config.toml
arch = "conformer"
model = "sound classifier"
dataset = "single notes of musical instruments (NSynth)"
train_examples = 184686
gain_aug_db = 6
time_shift_ms = 100
n_mels = 40
hop_length = 160
input = "log_mel"
spec_augment = true
win_length = 400
targets = ["instrument family", "source"]
num_classes = [11, 3]
norm = "layernorm"
activation = "geglu"
mlp_ratio = 3
head_dim = 64
fused_qkv = false
qk_norm = true
layer_scale_init = 0.1
inner_norm = false
moe = "expert_choice"
num_experts = 16
moe_every = 2
expert_mlp_ratio = 1
experts_per_token = 1
shared_expert = false
subsampling = 2
layers = 12
width = 192
positions = "conv"
kernel_size = 9
label_smoothing = 0.2
loss = "cross_entropy"
residual_init = "none"
optimizer = "soap"
beta2 = 0.95
lr = 0.0026
beta1 = 0.9
shampoo_beta = 0.95
eps = 1e-08
precondition_frequency = 32
max_precond_dim = 1024
one_sided = false
adamw_lr_other_params = 0.0016
grad_clip = 0.5
ema_decay = 0.995
steps = 2800
batch_size = 64
epochs = 1.0
lr_schedule = "linear"
final_lr_fraction = 0.05
warmup_steps = 140
weight_decay = 0.1
adamw_weight_decay_other_params = 0
Rows from block 7 of a small sound classifier, named by matrix and row number. Rows with one number within an expert belong to one neuron, the router's apart. Each number is 500 + 25 x the weight over its row's rms, rounded and kept within 0 to 999. All counts start at 0. Numbers have three digits each.
After each expert's rows are labels from the 100 clips, of 14976, where the router gives the expert most weight on average: "responds to" is what is common among them. Only what is clearly more common there than usual is listed. The data: single notes of musical instruments (NSynth). In brackets: how many of the 100.
# router: router (model.blocks.7.mlp.router.weight, 16x192, trained with AdamW), inputs 96-191
# gate: expert gate (model.blocks.7.mlp.gate, 16x192x192), inputs 96-191
# up: expert up (model.blocks.7.mlp.up, 16x192x192), inputs 96-191
# down: expert down (model.blocks.7.mlp.down, 16x192x192, transposed), outputs 96-191

# expert 8
router.8:491479464465532525490505518484540484492483531471533482507531473478532459489493525480558549480490484451472480535506481488488524453508523492495498504518547472504511489462477484523533520536493502499542516540512473470479544484521491455519470492496502501535495459465513532484480517478503446487
gate.0:498527535508468455487506502533451499467465510522513526517417456503448482497512511450504505485502538481549457493518509493513479467509509503502511485475471502514455449520493461481504517498473522464466531495531517514490481477506510508514508499480529509516504510526518502540532492455472514504
up.0:513527523510474446495513551537467468481466524505472488506451463509478488503484535446477481497486514467537477498551482515496492481512498501490527500481465488533475439536535520489489509516472532526514559524530487477533470478501501504485535513494499519505491490554492483495504534467477519485
down.0:500515473508507501469542485485480548479482467507491459501471501471502542484507551536510519478498498522554489516496550469537482539522515533490476480504478488533521558529529489484442502462503453492526506533490497478483536533512471500495499486464508498473495500481520541466485526499457488480
gate.1:528503507514475509519496514480518531514483504474494514497528499501532544536490488524496524521525513522498491460470504535450508514594515474525537522502516474519505477521518488477458470505523505498471492480504500525464504518533485526513515476512454485506511441496473461509499464479479493483
up.1:556486473517501452530490445496536497529457468485529486501471461469501540468488479504533485523537525558509480484486465507501491522519441505505524524496491485490522519525596496479475474494488489525505505525502482464491466484485480535539480462496496457493482478527470531499475529479528498470
down.1:492509517446510520575517498448503511453485496485536505495518549509500517448516481483532480524503502514472527499485484489509504526514465528487508509481494474530509521493505468473486524522502508449436473452512555521500577521527506469495536468498517485496492453476470523525476473504472495476
gate.2:483446444552534470520482520494478481455534537481499462531497486533478522472522481501481513487509481513509439453502491491480494472503540496475507533480469526518511511534489486490521534536532510474516492456491497451457488509506534523493507471494461552476530482476517522518496570514456519499
up.2:477521542459495541487501473495496508538515512541521488509542514504494467542510557515482487517500521483480536519512499506525483506509484537499479470523506488488473451450506512495498457481478504504502539544505503568538478490502512532501520510536515483537498504528491460493489460519517485531
down.2:509497460474493457467536512480478504499545511480522513527536492518476510505475476513492465502534510495441535536543535508499500490512512562466495486486495504478493503456517476496530532529491498565466529536522506519471503486479520527513514513508500528458526513524460471490515474506507528504
gate.3:489440472533518488464519549497506488458508508476472440475485471474525492485550467497584481500536542494492542477547516481492490491475508491491511513531471510525470497489523507505497464476539503491533516488509476549507448532483495523496470499532508485494488528517544505483495537525485511492
up.3:464499501460477518509515510501529523470545525496520487553523456509500522510505540494457532523496491498494502545485498490519516480517485534480513524481527514473505476472505546500490468492494526535471504509548495514507508498506532516509528529507518505516493456493450509512507446485510498494
down.3:488495546544529482475453529456480478486511472556506504485516483475514538482480491507510514465429524493497503502488499514487491499502537522532479486523481497518500512479513500493478450498504510476555525532474532475479522486458484551489489481514459492490504506501499491537513510561500506519
gate.4:498489532529513467491472482471549463513542496514489463459523475538502493509549509521455488483494520486505493540505488489495509584541471542463508502488500446500536490533537500488501520478511485488507511501488517492472468531504501472456478512534508526529508521524487518500490531519518533531
up.4:450522502479472477502503538534462510483483489491494529524492468562510509514506521488496491501505497497507518514496519516489545416464546526511486475531517536508471501503490516472461517526469504511509455458451494493518529463528508506520500497493499476475492493495529472520501515511547458473
down.4:475530499540522444488501506525485517526472520496500529531434517445488507474495480479519516504496463539534488541526517454487501499512489538467467520516469493480485497490484530516492501512472456494488525504472486509483504487487497499498527450518488497501530519493471485488487488514519492501
responds to: electronic (87); keyboard (82); octave 2 (41)

# expert 13
router.13:481521546519496482522474488483473468468519483524533468554492506542548520468483478472519489512496542496483492494510540526491464451523489498535434461489467499537470515469520503472505476480511499520479531500466458548494509488501521525464482509503510507537456518499499454502511472483533516484
gate.0:509473483505501486519504489485494501471464444510489468422550511477479468489532529487464525526488465496498486543490529520500478519506511529488496491513523508488475491536521518530511497491532495488473543540458508520486532486542483533470519514496533516531489500492455469471524502463485493502
up.0:528457474489499507531505513508499463489513486484485477462513529472435509472511474482475501510523495495472494494471500526458472500522497490494501444483540481489493500518510511501484508466501507489470536568466493513459487474523500506502521534480513568549495529491507487509496506506484544520
down.0:493507528460545508472444522532558538489559494495506534483512506505524502537494483525526489488488502499488507527461499447567504493514503468557544540517455497501483508436511468491495494471509489516485521493508482534520468520499498486449513510453473495556540522488488528473511511527458516489
gate.1:505469525517514515508486469505506476493460505502491518527464468491563470487464522509522516515496502519463490523466485488486525510549522484483498525485480461490503494500557481482499519480509474478501529500489482483513489492514506509450515517502457503550503501498519501505493520489466549473
up.1:515502526534503491497493433510531449523498500496465522515504484522523504493469498494484486493493508543464507487467485491493483516516524477533483527504449499493516488519536504525468528508528479498458504525493513498519487505558486498431497542513442496481491502505543505519508563529478541513
down.1:491478488484518492481497479473475507502528508494504486500463506477515528491479496508504503424503558520511485498492530501513484486492521537466516512554536534513477455465478500495521529477498485454509488505444498492509422493457563490484505481481488482487467523489521481489499489475484529480
gate.2:456506509444503482512507507524506492521497450586493487434456469476489498509473494494520496524461516504524544538491451511468514457479497517540480512516509507500472516466529502538504569511524507503485465527484522534474537524499522469519501487484482522465530501498547492483487489474559491529
up.2:491494511467475535509507496536518522480476437468470480501495474523502456490552509507494498504517519492500524496534509504511512473438539559492479533532480485468491538455514447477505466477473500487491473517517506504487496546495514499482518531565493488521471508543533521477519507480523485480
down.2:488474514502461550517491463499457481476545478473512509538464489524513464489517511519501465508469543500514492486500497476491516511496470516524518506489506513529490494475468523472548508536516526501511528515518512532502497575564491462472487487505487517492502517498474495472493535562490499506
gate.3:508514477511497515535483475513489468528546494465440497499491540522555513471520428504505495467493542423495448484483514551513476505493512502538413497509506471509456505496493506494485488517522490489562474474476492505516513547514482484526515478497496523500487508472479500515503525520512506522
up.3:520485527469493485527500486524523464530513495491480508513477513523557529461501456541489485525496533438492454477532489541509470456504498496522421496499470447503464522530504489495507496524499498513559484480510482506525489524514484468511477509513479537478505509513490508534499477493519486578
down.3:503474529517532473502506485513520484477473501450500541501505534432502481507508554490450485509482486500509478496509585535544480490520501515468499466527488529481479453495496499478498442563527526517471506482534466523478504507537474512466508533496464516527476494486467479543486477488473535491
gate.4:481464487503441501458506504504483542474524494509462488481524501516611475512520536475485514525486504473530481498480483487495467482547483463497504498529512484504513508539561482491502502471506495461482510497483526502479495484492533498501457495486495516521499482513477503537470460517482513508
up.4:502475470516482482509484488504553471511509485511450501471511501563528513502530465493523489491485519484520534491540462518498458506510490489472507427516518458516512514545544465460533497532534491492504511489463517492494483502452522468507510470513495497514501470536478479516468497536521505456
down.4:463521519510503496489504497524446486544485555511511517505580514510469456499498462485524502448542510500486495540469503505493473554501508496520503494522533470486499510541527550515495469499501498503493500466478484508471470494491501488483484520484495519476497493509511527494497466517475522512
responds to: synthetic (71); vocal (44)

# expert 11
router.11:493514490516475463541535504479475514519485485513503511470495487493472494537494510512475556536455469518476496479492477483538512538497464495479530517496473506531493498512495523533487496473547527491477503483522459460499511477497512510521525473518504489502550480501470481516510527491483489471
gate.0:468506480514490500491479509569497498509525486461479505509484507497472462471500487515483481515501433459480501495521464579491494479533465529529488482546480496496490521489509483552552516491485489522498481495488517502460530519503492475494509508523484474492492561469519487542497533490529515514
up.0:513541482525508514523492467458487465463466502520483507508508488485534525490519526480499509513494559553541509476488497453543511490448492483505515500531515548497499455483524504475498497522519495516473527516507472464470491479519514521499496521534479513478503474477454546502519478507521493466
down.0:480523509477495452558464512461482493550485479479508487503471472479562504490502520477471464523460558522518462516420485464515543481499501490508537503494468491499485523486507521486476457511471500523487482527484505444503575490487483501523495546532489478517490478534506479492459498530515520535
gate.1:516513508514490492485528481520516527480508553496488518539488515478473503484521497513493525523508496468476511482517547483516552481484479481486494517548458514486503530421484511508515489505501522525474485490536499511497469542481489516527468505468470467484502490510469491538515481475505469447
up.1:540540515502486471498542507517482518483502488513502527544492521478499485477502524479467514527488482510455486535515558491514517468506533461483511501517473502459516473463473524496512516509499496509486489472513498476476470548540508512486452514457484450540477477485484516508498467479479496470
down.1:463532464505495468516490507509492460526505503454495509490542511470509526479507511515503505477490482472532513529517515485480495517479504525545500507497511505484507539469489511502493501527532526482497485503512495487521517514467460488494499455495477508500466555528475493466466528501495539516
gate.2:555523520475479483537498480491486502523481531489546474491502525468504436550515509514456497536516476507529464506534509468521471499509486463485483486438515456479493554521439529513493526517515519480470527502517494486468475505456484500518487506560472527477480474505515501475502527509510514482
up.2:535552478482502528552537522515497525494514462477539504498497530470476429498504498512486515534511492542516484483513475492531479501493480477475470499460510512480469559511455512490459515501512510514511516473501505472493448524468479471510510467574493523465484531507513528460488493532487498512
down.2:469553580484491527481509532548476513510493477487475524503479507547498516513542514527529504513485509557522494486524445524484528489516499532478526502509491518524505473469506553482474497513500499475494508499481483523504509468487507479483459461497516520509530487512521499492494448471525486506
gate.3:508491515497503494437494508483499508474477496443491486520503487521480482484552460504508495554490470528498493487507519466492475491469476544492483510537477457544473466500489513470463510489543515485522539467516473541484509483505490514511492503448524461499521543491502458535440491473462509492
up.3:498506513505504484477519514517472504512523494511499520520489498496506545499523531516536551491489511479493488496535422513499501483484509528519500505495497521479496488521497525538497515503482539501511511529495523519481507469531494513520508466548446535498465528537494483473516506515526458500
down.3:497486474505529512523549522502544476491453489468480532466483537464515483485480499458522494524464536525536493558506522483512469494496506495468501497457485509510518492516498479517509536516505509497456480479476501511530499501485517543477507525484475490520497539472499482493515501544505533499
gate.4:506507479523507489484549507495493506520483536489490481462498523520491431508487493494470537525473480539445519512477518481503509517501519517462464464472526500515518504485479523546540525485449458491518482495520505513488522527515534472516523475492497491476457521503511518485492508496510490509
up.4:525495507485505507499433512494491489515535478543494533551496472491514579533513498515511452490543492496530463503500470518509489480517508493532536490550473507464468474495521515474498506482504518503507534469473500522523494522470486532475477503491514522499522477485486446487496524511523509516
down.4:510527489520477485484506474493494516512518474451510489503534499520518529512505535503512483528468510545498480499506489493539565488532467501495482474494454512501499509478506529509490506507487503531501447487489532517542486506496545476511525483516462477469513455543519478512524488462466503479
responds to: acoustic (60); octave 6 (52); mallet (27)

# expert 15
router.15:513522481498517522533476517475474521522471501489488540500505501525498486529524460503492474509515513520509496470503496477500481483492557563534484486480488510478472496518478513485495539482523524452503559510479487490496523507534493544507530488539489527424464481509467480484517524527511517477
gate.0:506540473503506503500496494493472508499502474484514510495454501509502481541477561513509541483524502550544453513502488485522489468495518489549512494501506514498513498510502511524475492467530504492469490502496498465500490529493518479460455502530471489499507520491511510485513486490492482500
up.0:492492501518501497506529508489465495498512470478498514500491471510526478535473523518526498504537510508554446515524473475516467471444506481523482499498511529497497478517499524545523507488548534497462479497513532466516525514503498461480515494534498493492534502505492519504523524491469487473
down.0:478475483505494509518478512562519500510459481462510515482507493468498488492511487471505479490482491508516539474482494516507512487527506535486489501496496511533499481541514506467517488475475507486507489476503498496507530457500577511494503432527535467468510534507495471511476482539515478503
gate.1:522505519471482506503472545498503534467503475462507493450499480497489504485502497494496545475510494483515509499460513448472514517553519509526513476475440514489507518489482528488511503498483493483462537458439526509496544502490491489525517486495520495529514502494510540482482473509441506508
up.1:500466502475470495543499525450488517469500477500534481519547483531521452521491476490501518527481537486469465479512468496509466488477480520536481510482494517527501511490511535498486486452501534473523528507455517488538541482468466476488514535517523457516499512510480484504490511471476505449
down.1:530507505476478463511499457516461456492495535491493530504434468525528514509497500479489488493489502515511529485495468517525483473513452561494483486490462500512490509489478535445526521498447544480543501482531500462502460487465526490484497545541500464491493511564488496512487535483479492510
gate.2:530486511506510452452482534465498490429531532482528524524510474466523541529482553507481519521487544479488469499490522530533485489534506499501462506507487550506499469500481484480452542464483478487486507490494510474479501488525468512490489497478533492537514486491484518503527469477567505493
up.2:506490487470493512539514494538492480480468472515490527557512493494518456470459504545528503494516504504497491495507522498538484495438516566498503498514529517507482469466502534511511478477436500503452504498500493486492539526479502520527527502512472478465504525480548494525487503489463521522
down.2:469524508502512517485526481435518525478493487484525496488499480524463543525516474551528505479488516508483477495493502493500508517529494465498492523484521502503476501528510493496512512516524460518484519480511526502485511467504500512510484494506533527483507487494500447487520475514463475505
gate.3:514474521479467478485466503493524502495500474524526493483468494498494518492457478473481465474524515485507537499504522497498492490449519492475501490518501505514452531505500499488512502457507516483483527471452558464501506460562511462505496459521513466444471495476500488463512485476529487482
up.3:482501543483492503472485505504529510470541486518514505539484528479503508531441515521474472523457512516506498524514536529544484470468478482499476537523467498526449533491497458526501502509461518482531485488490503490519519472506505486482542493523503489521526508504524486520519458467490535461
down.3:510517547486481472490520515499486528561549543467495528489487503541488504515472472484504494458538554490532469507444521528489442448512532480509509478522497500490502504585469509508485518476458519505518464507507475497504493532496481504513496481492519485488485511481528495466489475471516477529
gate.4:522508463517489489511532485540534493505491513514489516477485487491524544532499498505515499476474490533479473511519463512491549484490489504555471496489476495461475504527505538503460512537555487444465503523539515479506494515483529475503499508505485494501546507498508470530477494518447529475
up.4:500496482524536496491506544454533503475539502485484510499525500475537521506477511526493504491523485475545491508525546473504502509470530499506529478541516523518503459484537511509525477492473487490524457543508496467474501455492503475485551501491527493516515489489543542494506508486556460457
down.4:518516473494475467524458511513487507538457487537504545495549510491569513496488476523526435465509472484517525494494503467463531485443521501531430489478420486519524502524515497499492476498481502456477496499543493476495496505487515499517499461534507485501515465499513491514474534488511495511
responds to: guitar (48); bass (44); octave 1 (36); octave 2 (32)

# expert 1
router.1:503521525492509469528507471526511526518518480492507512449468507489494516520481459496462542493459523469451498494519460533459517516490463491514525469506460470493463483481531502514520492476526489472464531469525506525485467514514531517489488490470459479496469475520448470540505517492506475505
gate.0:503472429450520517496477507519504485463461485514542486471479519521453449503474488514519511513540499472503462501514496508492535477493469464452496483510513511534477514489470510493533484500492471525500495498457507514515491507500483487528502485512516512518518536501511508514504521459478536478
up.0:486494542515504496497526494442481491521479485505495493502469496477516512536489483462539522536445478494461492422482480537481454476514536477484528526511472497510496500531502521534484493488519519521531529538502500499516522516503441457482476520494471517453493517514537531510510514512519454509
down.0:521460470481500479489492582523538525499504525482485477498531498484474508470536552577494534474468554518491504465532491519537462523514518462533556513480512484506500512531486462490474498500484517507536454519471514459498481477512500522497491453548515482494519487463505543519519514485490481518
gate.1:469524507530469486532550525495499511475500522491503521520497476489494477539468492502519506540464469513487488454500440468462461494492474522515469484521529501496515511497536516505503527497493517503494491526509508546489462528515489464461517491478528489509494503528527567482502517483490490549
up.1:493489501545496504515520501470468499533506510494483491524511493481504455473477511491497479511508531501523497481516504472512452520506518518447491517499461504518462510511540459514513496495475536488500506514464458533481534514526497523483460492492489532507474488529482516492524489539540484478
down.1:499521508513530502522535523507489522474461501521487465511464524510537526477489489519469471526514522516469549507515481456505454491532484491479459556470496484494460494514502518527488476520509492532476523523548520507518511510487485491485478530490513528508478499511461481480515500502506489516
gate.2:507482498526466536523503517500467522516502512498510518520525538491529445466502470491507512493524455510489468479501491487499508531473475469541513463502453483493497518507523517494481523471492489489511495470497507467492493507530520499535525462506522518517460507518530513468482511497468498494
up.2:522516492518501493530495523547513476553492527480453519466478483469471520470493558509486480503515551499453514516470499509501461568468503511512527524508516493472505472545521530537460483493492536463488514493532512472474498492526466502519485539519500482500502516473518538519543521522486464516
down.2:498489514515478515542513527512513494483512480465510505539511527500480458503518469540480515435488518499497532454510522505495488463495487471493543495472541471483469472489484480538504447545479530513448503543552462484500502511508548544498529513518494514495447497518461548511495503488521536529
gate.3:509475486544506552510509485501504520481473495525496490483512506477519518505500528524510528511464470505485459438539482501488477483494505539528480502481524523475524540533489537503521469499498531493499532505497561479502469482527500533514505565539490498513484486506499496469518516502525481490
up.3:482505543503512527532479480488448539503483526479505518495516522544501474541540478487496444511498536498464405456478512508496491452491534544507499468489507484514499488524517478488535502517513502479504580502470517472484466527511452532466473492561499505476521486499501464494470490520513489528
down.3:463538504513506567490477465533450504482493504473501520513497492518504483473547482539537477491529486503489507514485447546479507477475472522489471516514474460503487501518465464508491483493501501506485470493508531484511529510515508487465522421482481496499555535491530506477477515525520477475
gate.4:499510523523475492501515495483511495478482537518549485497500475492509509502487499480482510490487514462498485485487491465499524501532471523529526517528496526550512512530447482510536527560529500483481474508494500481515531509497497451481482487526518519526542489491474558466462462470529500509
up.4:442519504497465498493504489566514493466498519515507518478497481486496490516471490473486506526521524515439486472551462509496551520473485520503484478532502513512490495514488512484503506466517524474509458518482506503507529549499495458521512537496485513492510521512525502467516460470469499510
down.4:469498468513483548501503518484484524522549479471485518506458502506513558512504490546521532447511566462475458537457532467524526474492475536497515518495504495501496494523517527532501489504493487501467526517472465497523497512529520518517517526501460478514509524509464464468513449456533459504
responds to: acoustic (89); octave 5 (73); vocal (50); instrument family: flute (35)

# expert 6
router.6:519504495451458492528490472478518508494530519514522525537483527491481551541478461490479501531465521501493482517526523481495469501517531505510513461555502529461504455544497529447460540501510485498528497501529524494507483482498499482488512433490504514452492475484458471503481512449465528485
gate.0:498511492552518473530475473491510493513489523526510490513519487486515463517519506525492522512521453478461489520479519520495469496486474522489537487479492481489488528479488491469466498459508492486523504486520497527483508508480483471497480480495503566501495477516494496533529542498513492512
up.0:496527480527506454494484503490498470508502527511513508505533509486536476492511465548496511529553473489454501503479519504491482496496473547516515517510510493464501503497482503487459470452509496507504532514512475518477475529473483555488502482461496541475489450488530502528535492467524488509
down.0:483494494515501534499520474542450475510495484470503486494482478529531543500473487487475494514501540526526515497509536445477519499521513485526547526472471466493506499514527508493489483511484560491498493515494545455513435526497492504504506536520489480538520449487483500547497523484522447454
gate.1:509489480539497483522503510508522509464484477496471482506488497506508485484513503478517529461492486500503497465510484486510529532497464503446435466490451509503477494494462508510495472463519508510465530515495467522500472545495496497499501426508538495511512534530494501514514499518548524514
up.1:498484473514458496482532481544471520505516481514464457490490493522497488492491521465541496503482497542483458481506489485519489510466481498498465489513489532495494505495474530478440479438505512483474517490523490495461478503470465482511524458474523474483498507510504488507489528531566547525
down.1:517532483481479514533455511506521487503543451513489477475525507521529497490555539545531502468548506529481521503458489531509471477505492493524446494550485489492481463477525528503506544455466454495539466456501487507450521451473509526491484493486516479483507496516502535468489510431453508514
gate.2:526510462487498475494528496518523490449528471528498508482511501479509451485502477542483519521491450512527469483510493454496512546484467485464524462493526535495529497532542527505474469520516488485550524468486500483491473513512454526520478504472506515499548515492520531522485496487496488464
up.2:503492451495488444484526500515549519508516510509509415427492501494509507471505504496474497539470513488467495512498522496495486472518497500510538526489477558482482488511492476486516521454544447443509510534493507507508507459504490506487516521482506485509509477516570517538497520528558493528
down.2:481493518516494528469527511505528463493489488501515571474449518500535467519474524497479458527479520483498505478492488483477481500559519496531469500504453532520487511492478519502439500454502474501548472522494509463483530492502540503486511473500526479474524544478502482477501494511499510539
gate.3:514479502491510529463497492492487543463509514517516551459450527519545486535478503515502494518481536480445520504486494472527484481507491533467477470498527500492502515515472484502498488484522500512509519514523479525512495487492509482517498531527489502516501492518509486464485534500517537489
up.3:522480489474484503474512501500484533503477492523512542472466517496517485548464455503489523528496502476430500509495504484497490482517468488441523489505516528497507522528495499487482506495500497502527530488497498494513498505509497470523510550517499517481491504514492527518494533475512524469
down.3:490515501469519479504508534519528522504480467529491554478497468534511559498498519502518527479499498507494479535492488519511514527481511438501519496517489473528531493457507455557518520460510479532467507524514507496521521521508519506469490435487519494471491498497504480521473494503525483469
gate.4:493469441515497491523545494521538489525523536536515533538548489528486521453516508492504536522457524497513478473490526481469500474475521544454484516480519487467538462509494515486474505510522494493522505534511510452503476537488515524550479499468444514488511514515503522511455526511433492505
up.4:476483450482484522515550476517467501505530514523528517475554512489473497464526509492531539475429538473527517484497458475489509495494516477477454491516458499508479445501527489495484479502524501530506532528509512457519475487499501512488494457493506531537503507510484493503510539503419485504
down.4:499522472538503490499530577466478490520490535462503544499504500480441447471524526505509514503482497504487510503511507542479501474503503466447492450486488480482514508515481485490500507563442520502533449496476527473500464492525485477520499490517505524480516458504493488523510468524526495512
responds to: keyboard (77); octave 3 (38); octave 2 (34)

# expert 5
router.5:492540495498507450502515520514470560481476518484521514513481481475471501510467561501498481523478497481500510502516482493504480474557518479521536491499463482510510527455552500516554509534467557510521505537493490474482472530468519484499492484533464510462510519472517496498500541470517543509
gate.0:481514493494500515536548496509524507505485496470523515504489475495494483519545463487522487497487531502465496546531509509517485473470506497472505492496466500482471521532496490491515515492488507460449474478447511489515495491517525564564485526490517513515496500483451516524541468519518522526
up.0:507486530486477472474515498456478531495509500477505502518482471482466498494471522506503498509484484522500473418484469426512519522488490504537504491492455512534504519500471511478533516518470498497512508478507512519478478467496494524473518495539515480468482587534487504494456524525501496456
down.0:549514446506497493441505510490524467530523506502478496520504504506491507471526505531488535472529494508535476500553530505501444493537509533487516506494474470460477488507461505505489509528552500498512492487524510506466532481495491503512520463473494500502501510513518541509538531489495541509
gate.1:474509504492497503488481517457498536479482550551528492564472501459512531482488530493483471480505492514536512492479503505464483498501504519498491471449519522479495556501474493484530507541459507540463521470506489543485450497454504515489498509556564503487488514463475543509481504519506518489
up.1:480518486509513494482483481486458485498481522552484533533463542452479502485467531500498478501498494501521498478460511479508521517494543485491469521466482526481499548475473471495489496513415475512483545491524510536488482491493503489466503535538513494498513481483481547527511522474534506482
down.1:499528523517505444491498499513512551494504515493514489515511453523477508526529559492499545503492482500519509500513508478492467488550514476535464527531488461512486496565473535492475489505484513506492481543500484542483474493525503502532476470525489539454481516459481462526522476491483491531
gate.2:463527477466485500531508474492472474506538514514493500463505501457514521455513475488512490467515531515516536519501508513489504447472514501498447474513496496514495530471462486490498480500542523501563458474525535526458479517533491494475514500485530459501506500525514483570528532529533510448
up.2:471521519515510513539552478478467478478486517531489468488539492442492548501489544495454529509499524439482497497535490521488469478504472487502489498458511503486506475487482499526510492513526535519530507513520485455504511481587508517466503501495534474527466539531460518538524452518540508485
down.2:529462518538453502500528490488493509512466473478502505470491512509518502474483517500503460483488501499473504486510503502509463483483488513533515517469525504499457519477489554472516487485512482518477504509490452472522478470504489492539500503496503479511523502529448490471498504468489532452
gate.3:512518517440470518485521501471470470512470571473461495516493531574451475441516468500488480545463469477485498471472501500472504517482502530540513481493552536522501478546457549480528512518487476484537485486513494479500494512508524491520504472468508509523494463506536485536458487491500509535
up.3:495484503486513491484503523484512484499537424521502505486478525490518520499483476494530527501558485519505501518484481474510508483513499529480512530542534485497459542496489496511493513449467498481527476479509496515525513472490517517506511491524502515521475530495482512482513522532553506446
down.3:501497538492494482487504487517544485495487502449454494439467494449532503501433467576512543542508504509507506527452477466524510534515534501513540493465474525506505470554493508472499496483507488529524507506512508496532496480487473505523503486458523492501515531520489472530497525506478482508
gate.4:471451554518480486482535456534510537534482493479474483488501503517466491508474478500499457513497529459467514497473485506452530507439501495485496508485473470508513543477529482490487457488485518493492472493518485509479467512501488476446489512521486515512513550541487524467517493505527516481
up.4:501571479496546531499510560435490459492518552461539495507501512451503491526514524481497513482503477527549459509523490496512488503518491499502516482504520507512481477502469501483526519558522485482488517529478476508473560485500518529534490518468470542513515453455489480541496471463479516518
down.4:507524502483495475482506503481507531494470507504490481490523508505521522495518540525522507538530499492510460511558451475520505479534522454455548503502489525509504497446511484485526520537494520549483502540469490497504494541466554484499473465477481516500522505507503469486493522491509488517
responds to: synthetic (67); octave 5 (60); mallet (47)

# expert 9
router.9:479502485512505521492474492508520483510518508514540491516503535475536472492529516504519504502493490507556489527470511456474521501463500551507535516486519475522511505495486520489493454458482492551480529476472479540516520504501546532485480474487480475462493512463513455521546513501480517483
gate.0:443501524509543477472483503515475481512515505492510508508531518468460445539471487478492513511496508515522490495469530466496506495495517553496437527478498485467486493539477475492475493488489508535478485476505509506489465467518506512512500455496494477534509541460477557506547513518528510474
up.0:488519517515495471494491493507491527512510514472507504500529494494482512502516523488471482519559502513473502455492496464496502501491494510477527518485506568493523508516510517491505487493465495546485537516516464465504467483521459503495519480498450494466491484519488440485495548511471460506
down.0:511529508500462514504515497472487477520492507565500527456489499533476521492553482501480526536486476470452497492530489510461546519474493521488513506529570434533482471464507481525520499466477512473496495496472482514511495503502475447470476493469511518483509498504506495499478455480531491463
gate.1:501498495509524495488494489529521491465487506488462489499519453479527504511517535559483529506444507484490515528483491499496547467497485542551530530526483540480486487484495531499489477514500477545502452504509481502503468559524537547482514479515485496510497538519478475485493466524465494490
up.1:492528470517506492519514505469483518527525524514553540473519525523470545478465484487445484520522527519489514462517497510478476499468488495466488475457501472492516566528517472483513494486509492448499565512489545522487510432450518517480480525505525486474520437484499522537483521513521497500
down.1:508493485507519500493537491501466569509512526534470503505486499501506468502533479486497493516512502489497494461500486504503508473496517526529503509482466499526529529477472481493520475502479513506503515472523535529502485521543538483487447487527527441458473520533499554493462495541459543497
gate.2:530497471498474504459495529481498485495539488521493521499485473460475547476497507522514463526500506480490490563503527523516518520485420479447459490477508511471482496521480500492500479554523523494476483469463518517502487527498536485507490489499504511492483507436532491479496510525467456492
up.2:463507555467481478505475522510503460547493506497476589513492466512535455470491489531463511508515517466504509462538479524490449524530514491450480503506501488510548459488494528520527477484475517472462540504487482533508497510496515502487477491486496504515506467497501523530529507537491489460
down.2:501502483507554520479498497537502543523540503497471501492534502496516480453522519465525454470505472468509495534515484523469519464506484515499491533473469469531516505457474531528520498514479499507471502502505484486516510464508496515504510450509483472470493481493519454497494503534455496485
gate.3:470487473475482511494473511515469535538489449452493545519555512485512530483514495495505561508523499491475502523490467492464509506469487507495546485512500516502529511535498543513517533476486514481523503531474502460457525493489482541493516531494482511529537482458509513519489467509508489508
up.3:529492464548518479480523504531518494483522452510505500533515545540491514483490477536509505531506496480493513517520470542492545484467527479546502489499498483514484492488497475519499521528527510455478470497494528530503506544499529488445474533441502438514543494449484514425462479508501503489
down.3:499525506507484508530481497537487485500540488485513500519535534529505486526523486501500505543519508499484532514523479552438547521472498482499481511500495517492504499541499511498480470451534571452491516500500475535489480492502506459530544448541534490538480513517491500522534509497528488508
gate.4:502522586481475503521469483486491534487483490473466481501498503488512458489505442549540524514506523522508505539471497462476523509478535502483570472502545479527461483472521540491510494491558507497475521480489558501475469513497471513517493503523547474464492525496511489491496532492537475478
up.4:485509553488510519519474472514498555499532470457481522514484520508503454515507464550506509535504484501521505544488469481502532519498516520501548490524520486533455485471516543484513490467527477486465479461469540489460477501491474515506510496491526464477482521477516476529507515530517456501
down.4:539491531510488484485503486492535492531443495485529492503491528448496484465455463501493520499504507477529538480469493484504504453465519549507420494505482501502500503507530528487481458531496503502448474505506518548499531457507454488545509537513504482481497492472486491484510507534535493521
responds to: keyboard (91); electronic (64); octave 6 (59)